A small multi-label image tagger, trained from scratch: depths [3, 6, 6], 11100 steps.
Rows from block 2 of a small multi-label image tagger, named by matrix and row number. Rows with one number belong to one neuron. Each number is 500 + 40 x the weight over its row's rms, rounded and kept within 0 to 999. All counts start at 0. Numbers have three digits each.
After each neuron's rows are labels from the 100 images, of 14976, where the neuron reaches its highest value: "responds to" is what is common among them. Only what is clearly more common there than usual is listed. The data: photos of plants, animals and fungi (iNaturalist).
# fc1: MLP up (model.blocks.2.mlp.fc1.weight, 320x80), inputs 0-79
# fc2: MLP down (model.blocks.2.mlp.fc2.weight, 80x320, transposed), outputs 0-79

fc1.143:502523542499463488494491519526475452463455463515574453520420522450459484547444435448569526488530522443470461479557498513497440471518538517489474495589506598504434507525497513546511463543491501511512465542563594511526486490512466495587430498
fc2.143:478495472521429604459558495484386474515476463497433483478551540478489517462539530492456459511537435563514506573524558499527549526456493505512500573486542512463493458484500527496478511473452418525560545496529441498536478449556542545501453485
responds to: phylum Chordata; class Aves

fc1.110:521495545562551517524384524515468511521501568487508477524437505448448529480543529451493532505467456525430526515429567553510507513537465474476552557493493474519463517544493482430494467501494459525568496462393478478420513488505454418485503500
fc2.110:498490524458500454486521475459530478561513497520563466480479491541491481525512429585526554537438509484461579558543516523430526410557489525535501545473506500508501428498457511499522479491513488497489521509470586525368502408463487535499469537
responds to: class Insecta; phylum Arthropoda; order Lepidoptera

fc1.162:560483491513536527520387510469462511580528530518522548463519531504444488463443470468505521478485509519430514472507515543519499473587492417582559506466564490520434526485470483532477467520421516491507496472468504550457460519467524425443530574
fc2.162:582527504486498533488527537528507466507438481542503411504457470538525483531534467508544534468525571458481564478471610442470564462491512521493495452490540507449532553491477466482484445501510507492507469530479547433537528503376501553436444511
responds to: phylum Arthropoda; class Insecta; order Lepidoptera

fc1.115:582395488474478566510477513530503492484477475574541431561519524516533502442475450462491513502542517476527528520556541513514529495492540594510469573512499490512548465455483530453526524536484397506625455482542443504519512499494519476491491518
fc2.115:484518487501471514555436500504481535559571462507471528526518476466487544498519470424466500536467512486561483484514524492485439518505387429482424445521507420581528483526515484512568531486581533523503538484508492434498544443544478533556502572
responds to: kingdom Plantae; phylum Tracheophyta

fc1.86:506430567622459439466471501548532507405555444473432509509503528482543586485412478490507526457488493526479483529474533515514486508482524484466464494460534573503503499484545520504467528544461481482516537481495508489512491382452536481564472497
fc2.86:525551509536471519516479519472438494502591503473468489536532528507513426506499512534509491548558441457487495439466433544538475504549545453499473476524557523531516463451475489453514563492555439527423569492456528623468469549476497443457521480
responds to: class Insecta; order Lepidoptera; text has "moth"

fc1.89:527460516462508548552475508559497394484497468535498502490497513499493489526508615446585596497443554563546513532553496524513507506572516468490479471478562536566541447493466485516527521506569491585523502525465506446483503530459529453491499461
fc2.89:488490520478543466490540557455500534479452486481496529551495547455508564509510471468418543499533446561507494426517475426510462511546451445485446560525475498517500464494509601440517542428505504465531461491526512467511549424506467527588440558
responds to: phylum Arthropoda; class Insecta; order Lepidoptera

fc1.293:469517497552542509458434542542494448507535616438566512484459507488411532454540508526502486465526437488417523513433525555503539507515492556500534535510571486446483506588529515530510489490536474569564459545512501530512539516554485460488523501
fc2.293:560503547456484450535506455549470525515508483489567496469431476464500544473543454559507583507559464525506501498572497536557482487559440500496467553425537552451555395488468496497492503520540536503496524551430530517490481446437443506441489497
responds to: order Lepidoptera

fc1.212:533477505477498442546523559565441504467468494602536468518456483482526443484478504499569403496472503469494482553491502520500442513455458469495538530608521549536495518515414465533501502521533535467511532551519483503553536450554517504575555444
fc2.212:563503463479490478495592545471492486534487503511488440477437583495582402471501500510470442526444567535578513544541524473489549530486443494434521511455517460436483507437506544443530537429534534527542491509508516469476528497495503492525572533
responds to: class: Aves; order Anseriformes; family: Anatidae

fc1.316:456440512470470517559530480536494537436589486537470524471482403547507431424479509425464523567475492487495527482475469541488478476460490501513506534537446519454525499453577438457535445536444444587504495479477467455537509466464509458535480515
fc2.316:566526490447570486460493461451500431483488469503461563552460474532524467443513495454490425561565468436595510494496455518454467513540512544439458485556520567570463552440466508548509579491445500498512513504461506495477538504490546538496508490
responds to: class Aves; order Passeriformes

fc1.266:467459475505501508479411533515541505476505530544553508545467551499482444540453460556485567628498398494498535562463544559463437521470532473522514446542516473534497449455547504520494495497502548509417561538502480531506486513490527437480482527
fc2.266:446518523497486484562510454508479566475494507473470453515494477517498548539518535484559526470527509464462490545412563429563527468560571475425487491504560475478449492528509549532346480504525489461493464520520548498531480516535442450526467488
responds to: phylum Tracheophyta; kingdom Plantae

fc1.230:517438489492521543458399501533496492546486505411524534472448491479473498433518539533532546498483517503523570455579512496462475496442435487546522556503516519569514497508502535472545540495622509559510536434487453473468526476560427489475507523
fc2.230:483501498562448460467490574545423484589480505511549505494465428490495524518574469494490582457491482533501491575523610449470484484450519458501487438515565546489477449521462503521541517494520444430527503582521527497509483448451479495512518531
responds to: phylum Arthropoda; class Insecta

fc1.262:494469505505515543550520485566529573497505458447523524496500534471457488522496537522519560432485466572486518505424488468477493539441441549522537487605518461386597492479502467480534484570518486528494478474551478417545457497520492478473508537
fc2.262:531462510434500511495427485451506532509517525516558516524504471496489529453465507545480446432544566473470508539545464549443569558452413498500544531419464530457515465564487476515513548566445482477505561513528521517515482451444527472537402512
responds to: order Passeriformes

fc1.307:502442472492462525628548464517543561479494505449568456495482542441468500484430463458543521473464546517539510474488463537534575516491487497629503446559531520475562507507501513564506472447473452496557477530506507463539528463501500529520466501
fc2.307:515474516484526524512501456492509523489495555440510496540432500504537487433430489512525467494520464473529537555518405480408603584520408498550543488507497522496502488548432471492544563496468543540492529411524501517474491516502544511545437459
responds to: class Aves; order Passeriformes

fc1.228:519455517523468534543468487473455453503489425509529461556522521477595493494491476417497528493456472529489478582456501489488530469507462545567505476515547463454569460475505515505541589484434513505539418449409519535544493542469536497433527534
fc2.228:470555476459536514492507501437390505518485465448540488506521504474531425559522529457474540500555426472503451569490551548535508525545504517518456489511548564474483580481457562460569416425505537498501481527524438485554541477489480498515467513
responds to: phylum Arthropoda; class Insecta; order Lepidoptera

fc1.306:470483446494461538546492463541580487597545470503511479484491515504485437523515461445533520475459513482459536482499468525463540465499533607500500490494585450484441505448455475584497475474545526473465539541449512566523507476513419542477414517
fc2.306:513487484512530523539478547479453412418513435534453498494501490556517476491526487504492521540488501500426450550476515527512421500509531526475601560512509483422506521536571578533511629534495484419502477499482481458456527471519508481486480540
responds to: class Aves; order Passeriformes

fc1.188:453440423470542568571537457518400539456471526454495503392509562431469519487508542455514520490525574463481483577485513518561527450560496456565501510567507516546524495507536497514531527470468461459509533512541540519496541512492476524498463518
fc2.188:510496538504523494537546500504592518491507586536476512485516475482550481480387452530487444518529501480526501475519455456445560449518472440447544513505449447478476518555482508632501500484477539444551482511488538552511538544475537437498458451
responds to: order Passeriformes

fc1.140:494523475533489511554461542506458555473520402436499541503501519470525485527556428471499521510472533467559522591544575523526531539491510468491574522528569417499550553497468499541512480504502551502504533578481533510562525449534494572468463441
fc2.140:532520501548495492465471483530517577468576485466490503500510478485428532401447472452492504551473519540505482571524513424460503517430479525496520532456449543453473466548516568493536504490516545514396548470534452433520518463488501566548550455
responds to: order Accipitriformes

fc1.222:432479531541460485555487517529553581464569501487584505519504500494449527492420546436550564477481449593457509511491522518493502499458527489561555489528532536422518461540486550421507489539490484503537503481472457392474474535498473492481481502
fc2.222:513524462477562514519499441527528487520509584483458460515452422508460460462473474522480438528550580570467582487498440504443502549450461512495547489490487587480439487525434505472561519574444466493501511466480509564483538544476511524508441524
responds to: class Aves; order Passeriformes

fc1.37:492477431523490497570485590533493531509472521469510574471482575500524470495460485464502533489463493520534484535585509502522490507510429498457483439500501472435553455490417525414555542532480473521497541560498407474473497422548463544474483547
fc2.37:554480543442496527463506509489569511505554474532457481499563453462499486456429533483451438538485511505487523546515526499587547552433453566500498474478433491527529531518496576560609546477440478502471491453503517439476455544488440491529525476
responds to: order Passeriformes

fc1.72:470525537497496511545550551509583457509571514563550476460502499454519496460477596518534536622489413490532573531497521553522471470498557465468467501498533494513510394491488509541520530553528553506493441500487483515500533574518479490541532499
fc2.72:458513513525460522546429530454500528539536504514568546477441478544548557526512506495534469465598460541506504481507553448500410519518520542476466504539508461499437457582535518461455452451557499486476460438500432456462480447540547491539501446
responds to: class Insecta; phylum Arthropoda; order Lepidoptera

fc1.156:514471509511501462466483497509466514523550477507536531478523506515456514440585469419481533503473550542467551563530486510553486542522471488408521525552505398464567497454487505521521602511499425510497551470541561455490484509387487494499471489
fc2.156:523525582560471455489431460485537508472566510532508462571463554472482479475448455479461434471509505474463521515570466473449586549547474558472517496513458482453511526476551520554542458441513535588524499498499500529462506534490514438514408476
responds to: class Aves; order Passeriformes

fc1.311:534470536423490505562580525378509486494498501519503464430459521535465506481440410476562537518506497499520491508580490542472502533515480443469480525500461507470508492433486492522487458443511590519490454443554510440537479431487487430494480522
fc2.311:446443485488524478508579507507473567503503495579549474477489504477502453550492500487539539569518485490525531454525487425461535423563496480508504466438479500546485491521486578458573486494553544517449519506429508576461464402423475473511483526
responds to: phylum Tracheophyta; kingdom Plantae

fc1.139:539449492496493497504471494437492533478494503449567499527504493490440468507516525493532519513568495493472474433525516508498459525465498496481503450432595529433506452507547450519522445530565415491472520550473558550620420465519464444537483448
fc2.139:495495437582503589522528494493525515496586499460500461534535495471489468535530490573504506500500467540503500481457483570485489422525492510491517471379466498453521523491510578447532486489557488572458476530528508485556447407522513479453501422
responds to: kingdom Plantae; phylum Tracheophyta; class Magnoliopsida

fc1.148:539485491496448536570523435448486465553486511504473423581429557503485466423523550467542579478497535530475526514488527540551530536506453506566432472501538529518557470517521542452510528495548529532546516467487548473593481480512501504449531433
fc2.148:435517525556505533556515590546442512585493528475510474487430495509497520444462533521505491487477484558554560459499457426524575493524496501493479463498507498499479513616491567420492538474498519524524503440425497439466476447497537490484533449
responds to: phylum Tracheophyta; kingdom Plantae

fc1.247:508489658476516494456511515488431449472523499443452487529551478519490535523456452494567429516515526420459493548474520512541506505440498534476544466507468497458481519490402518490486536442510466464515520555552525555461507427514526489506445515
fc2.247:480535568508515578485506580402442459452609516457482487458517500557481513475470478521559472503549430449467499420537504508489463473515502516506471484484482535526536564506506489498545543512552491486513528504440539576551488503427510468494451443
responds to: order Lepidoptera

fc1.0:522473489485508457492486463450538489554520491501517539469433485426491484529458548496469472501551497445545516545564472511553535493422505484496483434475459491467510539466476531470583573542493478441471468540456545431495559487517561459612564520
fc2.0:532571490458491557490593543506556472459473506485503459441510558515446514447532503482440470465494528506469541520485399516509451521495505488519496460431507496540510643518457487525476505524524549471444490498490501419498564553482547498449485529
responds to: phylum Arthropoda; class Insecta; order Lepidoptera

fc1.153:518521460457500498492514483507505534491555550502494517469494563458519509502518485505529517568508533525433471530575521500583567443510583495635514547472454557556537461533512513537546453414468431458525551493517525487556494533488543529491481514
fc2.153:519468511485524500531465449542535464521483532490526475557503467518475471566467518523497422507546549522546538514462485503461486504517524509497530514482392479500533493616469487458483424548437541466480491530529528520558414604419518480498536454
responds to: order Passeriformes

fc1.226:483493532516547483565497522520532510480498545427501543521524561485503463498448484449543450569481557553505530518506548512550530466493573515388545556495499488491528529542479547466509541571531470539562528468536533504521507509462480504412584423
fc2.226:520522472542464519514506444556576522504511511506471459540536503496466521458519479419476430482439568507544486546475500444457493489470530505473479631549472476549438561538505477527531503425502518566529401475505497462487477524561477505542507462
responds to: order Passeriformes

fc1.79:547504477538499467527467566482474520459426541549585471541484621509504510528455484416466503586534524473518510529452486507500546449501513520519491560477432518507535477541483553510579495509501464475553570472541504538553486444514467536484482562
fc2.79:532468453579523436526498472462555502465459454522480495581521546489540536442417547515496521445403527454501510505471538591484481498494581457472476444498467552531474546504536488499532487489492495521485497585514511465494468538595520488442508472
responds to: order Passeriformes

fc1.235:515508496481460539623508563450580461448554454485531498480498421492430509420515469504510510498467506450523480472456595491541578489480447519418482494447515554515497508554488476475506521454468565520500486527526457537517452526536456477475495482
fc2.235:510451477523520508521493458542437457440477498581470442414506587557493486577497541521512516472526476508547472548554459506518483461493541506492482506519466424451454495545523439456527584507502558455445569480459445530494496482517444537531520545
responds to: order Lepidoptera

fc1.309:552518550472505522443518527480518561492491570531487466506478462494542550527433582495491445530453526485475385561509429497433496494488433460489555581514471505455509522472486510496571500420488474501502465529450485447501538487545509501523585485
fc2.309:470479408554552515483506565508558446455454457529535507412454573497530510487594521485524461535560509542500513530453510581518502506526505545474436510379502459523501517515522496522488539468493541419462462509475524528478508516467520476446517519
responds to: order Lepidoptera

fc1.81:493405493511515547488510465493494540523466562519467520568448547530484432482508508444573507599579533530574507526539542522530533560503526508540489522535528545506494476479526525478500529501486512484455584504448509510519536480420577449428525461
fc2.81:460526533570497539501481479581534490530487527506451532546478470520535507519540479486475544500469559507578495520511526392521546495506489443456542454505521472527464452545493497472420538441533432514487451517541424384474469523493506493552545450
responds to: kingdom Plantae; phylum Tracheophyta; class Magnoliopsida

fc1.196:463498505444446449554571486496533530479549568532481549537487499538490533487404454475498553591487509494409500532464514498469456497561495443442465458517494499540466529456471455533519478569459502494490462545566566537520441565524529473491509524
fc2.196:452492513437529540443495499545474527447516495525458502502484515456494539509616451535518572543494508501534565516454503439501431444463492441513501459496510501449571542570524502494525466547551427422516471586487505496510474445481449514477548478
responds to: phylum Arthropoda; class Insecta

fc1.135:512501558538482510430492514467458423539552488451503517507469522534578540486503435552529486523480523400489465444565469559454458466573491526426444558455510478478492513463557544516511521463463576528500536515444512535471448540492492481530549494
fc2.135:537546498518489504451480402472532526479528561492467616532536473529457491442500509499482494519518549494539559476536432473485567456456495532451467589532434543504500476501475468472552453571451526532477524526562530502499468502516454451518434452
responds to: class Aves; order Passeriformes

fc1.84:522461512506447464459467491476438493531561492462452519540543506574544474488504462503507509569526512491509485530548515533450458444466464553409418560506508475440492526514519510505567514479514553602478578454483499559454456535559533534541520522
fc2.84:502488535485484553554458433514573543437507567464527507567513504503531483464462500478498489483497553502485617531503495454365529485434487499488440536511471541519502481576494505491447506552451581510514500511483537504485513542480470454478441450
responds to: order Passeriformes

fc1.114:503530506585454527469550550456535501478525480501486486526479457416500571514528468606511510466426532545467630447455502513485518465501491443504506477495473459516608554493467513563524468478480548502515442520482534465509507557508495473497472503
fc2.114:518559445460511496520525459401481509509557508547553534515470492485422447480506555429469514528496536454517504535454508501527595572484458440492416425573522498548511511483511498487498432521448511533441448526501481516513491533469472530560448524
responds to: phylum Arthropoda; class Insecta; order Lepidoptera

fc1.150:536613541549520541511513510422491495487541501436503506477449478542470498393507477483508478483504490513468495438470502471526518518514532480414647461472492492525464466483510516474543531526514517498493525466499483480522472485549384538499521567
fc2.150:506477463582559465511417493518510496491511479548480435438512556468449511542502510485501502527551442528471470477479545500441550519523514460512391443537450430573524453553587487488492451524545514556470541475507520478499537434548482514477497535
responds to: phylum Arthropoda; class Insecta

fc1.96:500431505544513457506532516491467520514535518449486477517554498509447455500454513455508416475472471466541525458450562553410516554532547525512495557550483444546574461459491420464543494442513486506474538474500495454541436587538529462565494490
fc2.96:517509465480484434480437514468579469520574610533507497562510499545560489547489534554555472484467500539459433470414445509525463447439498503502517507449510563545504463477403466498486523452526555469529501521465494520461531499530499557481461496
responds to: order Passeriformes

fc1.108:513449512502519510546490542524480575509505472495525524501474507470500518494529479556497520533396514555518541489498567512512523544409508591490477528484591492510511501459484468563471530570456526515577454572527454553551520499430493596512526487
fc2.108:504506456481476436469481545512491551470572465528536442484488497527478466465411531508489555538431517486475516484564465562503474503574534574483464622464480524453464513465540507501528511431456480525473566449517468519490569461487529510498524568
responds to: order Passeriformes

fc1.99:530492540539445530492511497531488504566509481492486553513494515580531529489527483512547567494490502423518445514532468557467430507538421536408462540553534477417474528528516508502521530536541499578501548491533454452494418536487419499523567526
fc2.99:649503492437525511536440429464525509505489544498486465561564463530491499472475504536446479530500536505475520534520440477427576479522479530501525494539424531455530505495582479474492499583450533492513504507475566496528527466490531493458455437
responds to: order Passeriformes

fc1.272:423470419505442488517461552548488513488525462531564500522469518458507470556583468459571484469536442642450506469520489533493494480558554494484399536517471489507453516548506478595486515517493504465470490489480496499516451499484491488459477513
fc2.272:423515580581548550540515494471475492466509513537463522520442533547534475452482449494585453478495514466410530451525425484519486464524528574493457467493562502496520538484518456480498542543580446437480526512445459457500508435489490515526459522
responds to: phylum Arthropoda; class Insecta; order Lepidoptera

fc1.279:492462492563499573531437524503491490525502517500531447586537550494548498473486427455469510536568508441456510483578548451493523586481547601524467537529455511494503499460537510480554528491490418527554487505471456551537553468520538518512493437
fc2.279:533397502507495516505536470499452470493481424531419521509520507491550516518448485405413549539471453544546512513520515512456499479568484405489439446511478515583505539536488463484571466486519533540516532527550527495474529471541539563542490495
responds to: kingdom Plantae; phylum Tracheophyta; class Magnoliopsida

fc1.313:508510498539487498536552503538545489516457619489525536470424542530454519479519502455450556486490449457440536575434542512499454538517437531506480511543509475443528578577534478474581474501583484557511508506504480444526499531483492466463497546
fc2.313:555513504454487459472443449527494457522555498504544460487492452487513545517475464606526529480529520486486538528471431561437502519565490522546560550419455570453485436489494519546489508526469565447496517477526525562504451480404520513519447513
responds to: class Insecta; phylum Arthropoda

fc1.152:588502468406488517505502527373512464465525455501535407511459546515464429467489514509502498487497486526581466546501519543561539541496514481455472566523564471527499475491488445494497482505565518510512411486479482484465529455540502479515543573
fc2.152:506419461543467500480541453542473534464538521454491519440481507529555449518561571428484563563504419459484512461478496535555518506521465533537526459468442528515475498532474553474523484468528504599471500445507505577524532418477456460487551501
responds to: order Anseriformes; family: Anatidae

fc1.4:530498429462560488447502488458542566565561526463538565537440523549443524498449501480516551536517557549524468568499517531516530480469490498546543500533489519511479492528479525520517539481426542530554536509521494601479436493479555596509541552
fc2.4:518460476472514417510494581556459469534499466525447472539569495537496538486479487462466530458561485433504499514503546504552490501463461423458563563494507477458546501474558500488467490456465550461495502472452484482512574545570551428484602496
responds to: phylum Tracheophyta; kingdom Plantae

fc1.105:597425493510557554513514526485466474563553553473515527461528498508454534512443472505483561439427459551477454489500506516466557535541509465552532525493476499565394520529504507506495517539493516507521531417499499565428490519509459416463528516
fc2.105:532563450500432472457497511510433482482461521516509451467469467515541502503561525549572510491527540502534541514460492486394560447514473520481544484474520583379485535474445557463520479510498450410550452515550504484547534486483506463492518504
responds to: order Lepidoptera

fc1.126:509463480459467532488510472524508483548530503504459523499549549540514499449533497521527506466472477448547512516487466549473456539538395532445519543530552477404500546496479440462524572575514527549446575547435470501473441540505470501445573550
fc2.126:573515525460494498594474419509544508433517483543486509504559493453480414460477523474475450537493520470449549437513517520456595535509443556507524476585446501481490520404537508513465445558484495552470533524506478492530520533477476498468546482
responds to: order Passeriformes

fc1.106:495538521585508514523570511520500492466608525533538572489431466517576509524483491497505435553537553443465481508412516475552483485486501491549494524534510464506553438479510526439481583510559458555452481457535443525506490445492504562498497471
fc2.106:494464443540429496457530497534556491472426480483412547508536489549581544505517468478540572502537487475477511504456556432481501529603468480464511481504510479507492515504438546500419464537451505416470465501514454505541542509560526502514575515
responds to: phylum Arthropoda; class Insecta