Weights of a small multi-label image tagger.
Training: muon at rate 0.019, 11100 steps.
Data: 155796 training examples, 9.1 epochs.
Rows from block 2 of a small multi-label image tagger, named by matrix and row number. Rows with one number belong to one neuron. Each number is 500 + 50 x the weight over its row's rms, rounded and kept within 0 to 999. All counts start at 0. Numbers have three digits each.
Before each neuron's rows are labels from the 100 images, of 14976, where the neuron reaches its highest value: "colour at peak" is the nearest of a few named colours to the mean colour under the peak. Only what is clearly more common there than usual is listed. The data: photos of plants, animals and fungi (iNaturalist). In brackets: how many of the 100.
# fc1: MLP up (model.blocks.2.mlp.fc1.weight, 320x80), inputs 0-79
# fc2: MLP down (model.blocks.2.mlp.fc2.weight, 80x320, transposed), outputs 0-79

colour at peak: brown (59)
fc1.236:501474471426516452485523539509488530547532525513550502531487524452502484500512483497514552482435518506485458461530616561582502397547465523447527419498498552441526491442336604409499552545471439519447542565493431491514449427524480503360544566
fc2.236:574568488507402552560489481465594509508505560586459468542539563444520501510494442451454521560450535446506542503453512568562493522496426545532471417472452388501564493464438488482513467458455595480467471481441508452484467654571468405496543478

colour at peak: yellow (61); orange (29)
fc1.265:511424494437388535490543474506504536472527496542530523486391571458516549619499508413483552529389480443437454493579445511445499369471552534560480501500544422543505569503443473490499488520553553472560476523492430537435576495505487454581479436
fc2.265:562445545634489527505493543527433530469400407536466461560550557378586553505490625507474464492445515552511550550504442589489553560528484477526435457547554400495545449433526491500475433462556546482443511512483454441503474497495529461515464518

colour at peak: white (32)
fc1.246:488483626466390508542533482529514477429513561534486459406427563542486516366526491487517491546504492530516485551583449549450449501390458576515519527442493455519592476518614499515504460468441522547572474535525497481494515406459498517480541607
fc2.246:533500511562460584483417497479472489426466526480404581528450493584472585475481452523471470518432593445516554502473432470551413437624429514495477523570552463431499503467469487540520543574468569468512560397472401510516570529483521549521537518

colour at peak: pink (40)
fc1.88:393462500419507555487489547477528563633541529495517518487532503530506579589548537478530457468469523499516518513500464535567477556588486466485377546528438592483516535498511523547537547495503538530445599343527521504556562534517551502543548411
fc2.88:425544500658484545436462611427529485551537528480403513512489548520481601427527502573600433566485558513421486490485509513487490464578436526525444500517580445554541475502429508470431479509528402496482438543487490517516505441519437459531466507

colour at peak: yellow (25)
fc1.165:472462479539452546506472438557502609482485492496476483619476511417482463505421384533515424515407544509497502463499471585508561482502491547588526483480502508530538500484493567552522428530522425439514537579561490410544582443472612488554511403
fc2.165:566541484549478511567438475584471498443609507531505438436495508472539497511448384460446360562496478588487517573473450486521494526496492523568506481472497547527515460496554433483597518410445569507464616467477569413529515482472480520514517414

colour at peak: black (25)
fc1.149:445492386435521490588526527463529451379497433469528541562499442455463452436485428453541581545463490487486537463452605488503564469511490450469558574472557616482427564475474572514519563451499539599526448514540501517492436432501522477489527435
fc2.149:487594572567541515535507549501497489486504481499473453391491578475506479499568439541458538521548458496477451562563424460505462457412585532522481585515426488469440430608497452429541610545425475502586544525439470490530508443454513443409479489

colour at peak: cyan (39)
fc1.80:513575527455484496489466428523519518519510513497538531496612658485438527515502412408545432423491513445500506522485569484583500499566464489527469442485553509521483535513432519532553466514492504425327515406479553501448463529501431537540545433
fc2.80:470473556525543453506459556499491499494519428590500503538453487400590549512475512504562513465455505526416487445535583421422444509497572511542497410593573447515456542472430515425504423577606431476536450540534434475434432550540500530503558509

colour at peak: black (29)
fc1.62:533394476518506548522493465471520575528514558504574564574395493551458368493510480518514581519548483504429514538524517529511468463547500473535554433479600533543477413580513494498505489534489488522461580572556616555587404523516498504410536478
fc2.62:424422549478513460605533580566504529506430509483527465535465436476531551541572554454481569440519510558490447535458477454514438478516493546445489464477536561511562456627571580478469524395584446470459418538462507432512418465503501475578460458

colour at peak: brown (50)
fc1.242:479448550599476518444526559546513504505528439514447463480446534531647494477510476478472465416482429548493456491449550513439537546551513479493526577508475572539475608558449506529511561616456398503481580489489471543498524440546489537510541641
fc2.242:451577483538439509595530562511422516442528517544520528519494486358526523498446589475507479503620380446517481471480474582494463475547504514490549473512464469532435433493477520455451571457571546534497594534474478583417478414526446479482547440

colour at peak: yellow (27)
fc1.23:548403473583446614516486487545509542490474465521613479526451562539539602562460473454427482569477530537483474532488437527510485405552450620544477562506511463534512437538478541486494428534511537536575544523561498469528578496496522454577611481
fc2.23:557513538517526535486500567506453482444509468496536408633422566427464486480427523481552426532458406474471515562441511585551466582475471502536439450565546413477474454541494539550546577510522513552499525476587465441448580387526513507495462549

colour at peak: purple (28)
fc1.252:462477445511484503524535521457586523490532461558464525463465485511411596562532588530527525602347458473500509554533547541462461471503467385486467558519539516487477591470455515592522412504546513559525453495533530475519568485452462443579441409
fc2.252:521415480552515506521509595375511490555495481521522508543541464524543643505560535447495435522570400520498506448554538538504449551510480469588415516463503545512448449456470444504571514451428603457469458421494467419495495422543429514549513517

colour at peak: brown (59)
fc1.223:493471527486491423483493557565443461526563463489606535543497522478505588487556518525533627525480497504579516523549613603521477549538518474457539348497545454470531543542499523474517448484412532466548525542500490551512548496456447557388439431
fc2.223:525560405508539465441511592540454455414480586452569515508480526455495592548424528491514543634511549476496518511516545435528504424493502438519563475421476519551463609484574518550539457429415518515527457439431426539479446467465506526493468432

colour at peak: white (34)
fc1.83:543398531512462549467474452491537507384515534479496496410554460476574491504400470578477405555473615481513489458559526499584571458489527483548500502497500579545570447481472455607493536388443528470458394488548517554516489451543543497505510530
fc2.83:522512531491532620507439431462542491519571511513497504514485415529434496593543426582438456600501496415536483447542548585429427479460442509510509500591448586539435530413460518456527465590462497524491481510475542439477468521425515537543408513

colour at peak: brown (50)
fc1.171:510509510512446466516451554485512647525589583410492535620485561482488518469452508576522563492586491482486522528487582489404483514549498582439498502519546462549455597571494445523466489492491488508476425596501581566497522452571463571467470473
fc2.171:536468504550477497424421565450618528562535530504514520505492462479455531540527512427432601517507509511548555596572434513542466489445417494553495469521461497496460502493506528492590568420463417461490458527399481377465420506536476572455540573

colour at peak: cyan (27)
fc1.33:424520520571476592486531549452478504479549560500562471488470517594557458605488482461539412606541575422497492441485484473540475497523479535577592486498453539491507471451547453442496559527599454609431522489547497573455486402498527572455471514
fc2.33:479411414511455523495519500500605421480373449499421569486512476492555572592533477446595598510506510481526524539476580414505500527579541541502496477511456555514487606511433458525428512486495522448461428506490476431435567530585484467521532507

colour at peak: pink (47)
fc1.310:590498513399467518437488541513531516475443470447476565451649524542502598522410516521576503502450541468501520458525450613493490557544457476523582498543397553518523585488434473555518504401558565514484531459519574500520567473534474479470558505
fc2.310:531437532513499523454491617448562497509489463503495626510387556420454552473517464506421555539531488505405519514545558479472421435574572473487458449531496448545513481588539493544485497545498482451391451480502556449559524547430509479495539615

colour at peak: green (34)
fc1.43:519517514572525519549452610514523580482498575533528483397468484419513566477456549364498501460469470577461479496521533463445464464546485472512436480530535543491525548660447504483568417562459507502461468530431466503458485462476533488378435503
fc2.43:545489505475521498478473512587543408490542597460447437452529428499506419439497508526535493424496640508452637493411419472475471481551476444520550487468433569506496545553556456514503514521480408465507467569498608525537464443470460553541503458

colour at peak: yellow (41)
fc1.180:522488463452496526479522535502515561463546493493454486488483616467501495609481571462474529604315482477392492512556435544377483461509489547572480480475512468515448529473434514483534429509531557484503472561506429518475569437446446472537456433
fc2.180:554466527640525460540485544488418462499449368507440506569557521472557597492510624507496453490536481574516501480519518608437571518523550447510448505488495406506491404496568492454492454490539505553440533477520440455511507471482480477509423408

colour at peak: white (29)
fc1.257:451631519570435503485559479582515490499557523574471581491485535498481558455577463541527488451473473498385445519493433548517594558528470490535543653518449433511486445438411461562549464509487428556474554503509505471500490540455519466503585525
fc2.257:534463490464519461484482495530559445511476493476525458440517555433462448596566431393544458503546575468613523607430561508479474449498520504592580466558469516512451515572458491535439532463467539492499579558474499554441439494560466486453506362

colour at peak: black (31)
fc1.112:480515519540520479520503499483729570513538602536494487550563561525483518492427535512526537554482579518494504442489449522547530521579595532493467508372438554504507465496488549498541539428512463468478500511462473553531486422506523522518465618
fc2.112:496479429481444474505489553562468530524422558604565447488564559498506432455506452486508490473467467502513539563537477508481505609523429520448516519526429563467386581430477479423521424464546438486537550518567465526454507578457491411515546632

colour at peak: brown (54)
fc1.94:453530514564479493482448511461493514472512577465463579613451505482454557481471503606505455494538525485436512545419531594516543445548434544518477510557483387507467648536476545418507523482495452425552506574525622584485526484518538486495466448
fc2.94:509590539568447503490511507495476482415601519461592528479461519421449556467544468532451600516592432459517518430545432520601485443537426586535450567537562446508565493455433453469496596457453528435476478464493488503462493525470404481506474533

colour at peak: black (25)
fc1.98:459519527597508557601543478535506532478545396553521496563492528548436507529491528509561560473425494539450445558498455471492574509477493509466530496517453466512535417456541486523520557530328503583576462464386519595578496525484438520477496569
fc2.98:456562408466459426430469461483479569531386482463492424475540429485453480527557419569531557513550476508496518467531594431455467577484629553484472452524569508470531532550509473513483432504503531492455569517482512557482636535559540496527435557

colour at peak: cyan (35)
fc1.168:420517520517500495488439502507526467520464497517571633486508550419372489475415480494502389545578562463457484570537457637472544477532471461494566476519464488503509536528474468510547491450399620473492603500560493429487461529480540496489544491
fc2.168:482498578550507548457528552577547472500601425577436535467416507433469468511452473481462450410528549518527582491592433485475467475489485508412514469536507463538539502534537434492506576452445491419563395565439490460563557560421495479544526580

colour at peak: black (50)
fc1.54:504438553475481481472442561495499555472553453510554641539475466454514510489525504559489578432525508513419464474488630529483514426517480553532492464496554411508500593529505513489498444475407549503464563615504588552540391485527507592452452497
fc2.54:489545520530469438435455523504564584442506467563473551558424396523412578540453513505458561539568474554546440580563519507501393433466464485521519434445530536541462540568568511510550519420450519556509509386466517507535480498444483561435433464

colour at peak: cyan (27)
fc1.264:496454443479566594490446474457504513501505464384627546447538537514393537554436558503514490495497517564490521550451508519485548602527500510570605470507542445427576473512536505499527405597508525557448469481612494563513530549527560467487487529
fc2.264:499484461505456502520520581559432497497495551528404412490557518460475503474534388440451566488547584469547523531493549584518616485413524514464572548496477585426494491464428429454463523571419522499592444506521493528547492511464566523467408555

colour at peak: brown (50)
fc1.109:453543484509473568365519494502473345483496516588421459588565521506469497461488464549531474501559563429402541561461496539491490453494529496438380498460494507534463513577488499487575441458529432532488508455493465624481520510496573437523480502
fc2.109:565488476492548521554443428460485588442506533498435562544516579485423501439501473441523478582427528567370507546520591453437554630441480507548462517477422495401555480567478512500449457489525493541536524479547481539626485501494474522490476505